Rows from block 3 of a small autoregressive pixel model, named by matrix and row number. Rows with one number belong to one neuron. Each number is 128 + 32 x the weight over its row's rms, rounded and kept within 0 to 255. All counts start at 0. Numbers have three digits each. After the name is the row's rms in percent of the matrix's.
After each neuron's rows are labels from the 100 images, of 14976, where the neuron reaches its largest size: "strongest on" is what is common among them. Only what is clearly more common there than usual is listed. The data: telescope images of galaxies (Galaxy Zoo DECaLS).
# gate: MLP gate (model.blocks.3.mlp.gate.weight, 1024x256), inputs 192-255
# fc1: MLP up (model.blocks.3.mlp.fc1.weight, 1024x256), inputs 192-255
# fc2: MLP down (model.blocks.3.mlp.fc2.weight, 256x1024, transposed), outputs 192-255

gate.501 025:079149140136069082100179114180093104183100152110188111096126153161158144171118123053064141120059122161120090108072081147145096146139118143081069122117143124112157174163163083122078105137165108
fc1.501 036:104158180115135134060192088129099157128180128126163102059089163135113196179147120121080122057093109116101071108087146098134101150125125074111149161188158055115186145146161117118179121191137164
fc2.501 028:147117065139102179135093208073104113103112158151101157099167124153103091126157148097133173146081166135190101184107098114179140142129145109088124085097060135167121121135156182109086131108139019
strongest on: roundness: round

gate.624 120:143117188135092149153151071146125134137085105106091159138159180128176114105180096161202115114115110040134111127168159175159174044085153089104141140164109112130048141161154141183129081119069131
fc1.624 115:128114139108102170131143116131085079090116072126133152125112148135183129069174132120115124100149132181139130104112221094142173149099187055152165157123137142116179162136101083165168107118113134
fc2.624 116:142128195133171101075153118128139114128113128220115070180116153111090136058127161143105089183137107165115088137108084141116107140201150127090150114122071140136105160170121124162082154185169124
strongest on: roundness: cigar-shaped

gate.206 076:139154143158110167145134113092098135160213098154177163178147086166125114094148109125120128086078122119109124162129174087129148098073180151125110131124117177145073072117101112132100177115088094
fc1.206 092:141137147189097113127140143108067138125169121123127163203177170153065087135168106109098150144068076097190094154163137117151136119070139190070158156097079154179093027132123150129073172084117090
fc2.206 080:200175152106164150094090136164139109122155140095142123122131132128194159106181169081149137107166136120071087145079190119117147114141119138135146124115109091126119178091159143133142120172129157
strongest on: edge-on disk: yes; roundness: cigar-shaped

gate.609 112:130109094120097123103125126150136139168133120111164173146100112127142140156139133065133089161086113124115128117116118102128123133162103118156139111127087096165098151095114138173105121073178091
fc1.609 117:189126118157165141129070147118143180163132200073102128172058120107116140136130161182090112133091149149062130070176124132158077134091114139048164094119152123156088142115138116097139085104110110
fc2.609 119:141117135112097109102177118134135131077104141107122126132151131196130104154134120126146130164102122113083121174113157158191145082147118115129123190199128116159155180096134096179184153100131141
strongest on: edge-on disk: yes; roundness: cigar-shaped

gate.764 094:166137107109120143117174185114194127074117129157085122168127095106098116159168126096171107127088170140115111111136133133121190111147103088141109120141144081109125133176106091052119119154120068
fc1.764 097:151078110110068154160143167126146099153126146161139121143103144141135089166092053112131135121131114110130182133111163096063140094137126096095117126098151160149162087143139111127098125128120096
fc2.764 082:087090150187129139166114082098145186148130132171116114167132134092100095087100124099130098122189112109062116122059118103146072139194117103127172118135196113111143078082158120099091118055150176
strongest on: edge-on disk: yes; roundness: cigar-shaped

gate.707 108:112173124160121093149169168160143139142143109063095170139082190104141118145096080110128117067111159142110107147150155120166048054128144152096141153172130031103125125074172137157102132149158129
fc1.707 108:132128143172115139078141121090136173105098161121080090184175164098148131157102060132160157162196141139150107149129144107100179106129158086032120162152139137119109074114142147156155166119067106
fc2.707 113:140118174161114125117128197145094107120117135116194090166116090102185112153122163139098131061054060153151105135107153168160162104091139164127160100155117104068141150103146186100111150123147098
strongest on: shape: featured or disk; edge-on disk: no; spiral arms: yes

gate.13 091:093120130174128138129098088168143124112059155166074121105089131171106078098122142111150121103178159123097138120136092126127105135100090123111088183111135101079202154152164150117099120141114193
fc1.13 097:064101136102099133147137070156176142121043136119102072086072107124118082129104152147142046159136176105074063111108074163106077112114084072155144179151098108054198144149152147098118138135165125
fc2.13 095:202138095135144084132122168131128105118149133110151156128188104107135047127161138123111153105107146179103081172150109140106130165108118132102141095135168090144181156129141112139172176105100170
strongest on: edge-on disk: no; spiral arms: yes

gate.347 122:115111107128141144128131163116096119192130128179143086147109105137129102092144124102132068169126179137158097104112089159076107063102177138149101132132141077117137141189116065082083159082145104
fc1.347 132:102075146096086128127138143129105076167132134143122082199148139153173069081105146091104086186158152133154144113100106173102143098112128118164113095183142108064102137123144122059131141069154121
fc2.347 120:117131114129071086155088101041130079130127143122099148133127129123133123125115134146144124144163106115111136125122080074171129123151143138165126114166137159120104187168099168073127114115126136
strongest on: shape: featured or disk; edge-on disk: no; spiral arms: yes

gate.163 060:186079115144103188138085144111146099122160169096084133096184178124111093115137104081143109102133110144088166069141110182106097123121126073131183152128112165163175088121129125155121146113136105
fc1.163 062:150102141145110157113085136133119078091169162067118134101165164122090071135130088072083121138087159094101174142156142157101124126140134080138159151198132145159117071152120124130155115119153120
fc2.163 061:113108150148109066130182130133157153214097104152215155135169100128150148147091127189141077137128105112173128116123165129139151160148104099108120147165091143127177075132132118154079109098090158
strongest on: roundness: cigar-shaped

gate.472 071:096148084129133091141088106160072132171126124136159189189126150168153094135107145135146135169201101124106103160133176102130109151212103127127091143129193106157175137116105155080132172171156079
fc1.472 079:099123113106119078127099048161117163073166122123113167198150210105134128119108156110130102078157156161157130103128117084063163126119120145088096150120141082107175118131096154133106136178184120
fc2.472 078:103134133094135086193109092162117113153128125172125170126163141183152128116171143106131102072096089153138136109111143119143159106169101110175139143102167105128170092190125155095081098146061171
strongest on: shape: featured or disk; edge-on disk: no; bar: no

gate.750 140:109162163165167131142129112090134135083159156151127181155157126124105157136134056121095156096108136120146131105146112036161160150070121180139146121170131101197129034123144101180132114101115056
fc1.750 139:151118106112152115133101124141150105155101131096120084136107100178134086149150128090178163169147106130132117156118157163107139093182140151094153102131128094095079184143139104129134105156160067
fc2.750 137:136060095114157073106117148132112182108091183179132061102132098127119092098182091127120149175108140173132177138078164160152145132076149082124101119135083131135108190116129108152123133093202160
strongest on: roundness: cigar-shaped; edge-on disk: yes

gate.434 007:118121139143101163132130160089127084122120129071160078104098138134136110113136108117098129106085098094105124115128162106170156096078150127138145152126139190100111113146121163171115081141150067
fc1.434 007:134072107122102109128053132045137114095131088103111080103134120131104148157131071128096061165176154108135081103151131077231068102083151112117127110166126166077105128160111147163140159101171118
fc2.434 007:128099164165156146142190102033108074136132122122109137099103132143150091118095143178089145153118160134068121102155117134144103072114075115089133086087177126093130108142112131102107119161135083
strongest on: roundness: cigar-shaped

gate.525 062:039170093135165183157124166166152114151144196079139139078091066121130144059143110129124155154151127137103147128143140148131086149154133122101109114123126060184130124101113116173099175083062124
fc1.525 070:169108105099128094115160154103053118166117093162111091128138218100117126183130089085156095094098121123152106172087080117172149122109182119146145170118138152064123135136128111113136047172182094
fc2.525 065:117073104106131044117084112175122146147138100101171153153121144110068136121178072112099153133149163116148106172156154085107167129167108158135112135168093174130151143122196173129133139075137153
strongest on: roundness: cigar-shaped; edge-on disk: yes

gate.123 013:169141083100133096146050152160139163121123138171139123106158148151153147107117097094087084085183138175112161106156139192073120116151119137141149130119154109168116039085141157114101136149154169
fc1.123 016:166092159098111144116131138142107127128091125135138158152134087086119109080191082116153141173194183158118133131153104158081189086150093095088067098167150145170162132137169178124067086126108113
fc2.123 015:103150139144133154214136109165137106197095119148168179094119166127196057155116127107171143091081103129117112146074106085101132162079106132155191146093130100131140101093153090124146114064125172
strongest on: shape: featured or disk; edge-on disk: yes; roundness: cigar-shaped

gate.350 091:146138149089155130102177137176086159083146116165104090157117105105049132135089115117093080075178095136122164130112136056139118119119093152159138128099137118124136142086123178128153094108205122
fc1.350 095:166110125146167133097173095158092101072156076180074103186141102113096107138164124122107081126181141117100152133123100118156094110118099089074166150168142173119162064123122146195123136078155127
fc2.350 092:158096150155182102121127158140105087105131166176077112122148158176131114157103175081087150144149121127163138164144126102131166101131105109172114156103153161116107076145115128127144077091125131
strongest on: roundness: cigar-shaped

gate.327 018:161113147147145107069062090135138154160124133120160108118173117112206137116074126147108150141158174186125102129128129147135128188130163075102099133179149069052120142111173163127136125139131144
fc1.327 020:135111136080119113060193165130112091085116088103135167118125122145096094060184212157102110105146092107155092150101153129155147100119120175196102178127123191146127109160128185123109126116115186
fc2.327 017:124082107139121101123072079085130172175132112102114118189160133160085192152119101147103158087115113092139137146109152110089127175125202109156140156127124082145109125082131086114147170137112093
strongest on: edge-on disk: no; spiral arms: yes

gate.95 055:168134119096118113132160109093055068084116142129106097153144118095081085162076140122134128155112097071160086136147141133162099144085104141104186099154187124116152194192126087108189135130143141
fc1.95 059:148107128164156152111100129157193154201134136110096124114113114168151176086171089149080139089135185164104163113160122137077140137154170106131100136101054148155170080107139185144086143148111119
fc2.95 065:045173101130137139115120180148135173133135152121126153127108081123172107133148144113163149144149129182078164100152098166138084136147130078158147128136081102132097088104137137138099093091116127
strongest on: edge-on disk: no; spiral arms: yes; spiral winding: tight

gate.566 104:037107124109132116148162116122132136157156164086146192128096113158082123133139113174137165163155119121158141154119169165099091141110084161080145160117156084122150101150085143121130096134104146
fc1.566 105:100171156094138099122128116130095113149151133146157025124165136105110187164177142107071109136115135109092121145116159153157163114112170114110099166169175147142130120169154137168174135190099190
fc2.566 105:130096114119139119153105114101093097145110084181123092133091156193140076126159101134130105164109105182111138121060125143086113113193095121205105062110155123104129177108116141120147097189130068
strongest on: roundness: round

gate.497 125:109106097226090080150132120130117104150117119123115143096117177129141157157117147149104151111138117185117113145092140089118129151118127163162103128128090119083166179112056146196114120150107118
fc1.497 135:049144168148129070146123095164098176177117099135056144120130190090114124147108113139148177143164113129119122177133141123091111144122135119168099117135095168123174166082080100099086150138160149
fc2.497 124:131145072072128140091138183129176112077136118147093115115082133112124111126144141124112094168206127167157119093158048140161160181179103129154083128132131153181161159164125132112111178171177132
strongest on: edge-on disk: yes; roundness: cigar-shaped

gate.55 118:136082108092120086160143095136076118114146133133109125135051088185191133115106142144063169120162123130129114151155120180117153149131075093051077119114118113097105085135099169180130160108150101
fc1.55 115:098094145151143145172155113146097100103100144144110155156097062166138155105131157104075112136134145161156137191133162129092121093103107072080105168115086134099153087125137170168100151138170081
fc2.55 129:118175166065143152089115167108100095112124143146134152110156161118205139110171114211144122155096117116116128123069083154070067088131084115123087141119125148208128155087110129095098053086107139
strongest on: bar: no

gate.324 088:139137107178165077101120104135118082135083140151115102117136090145147111126066173106173147091170141140091064191071118119131153168108127097095109113105117098137100121171197216140146161167118170
fc1.324 093:100112097119121129144107182149122174122147148124097137182155130105089093135068146099163125108145188141057070114152114172138056161141132168076137115120112119079153120148105195100142144136207163
fc2.324 085:120130153138174093133123105092163211132118116178131100221128123156143112080115137145134095128102149135121069169094105121140121070131112144122169148175098090192186136162129109072116093137111159
strongest on: shape: featured or disk; bar: no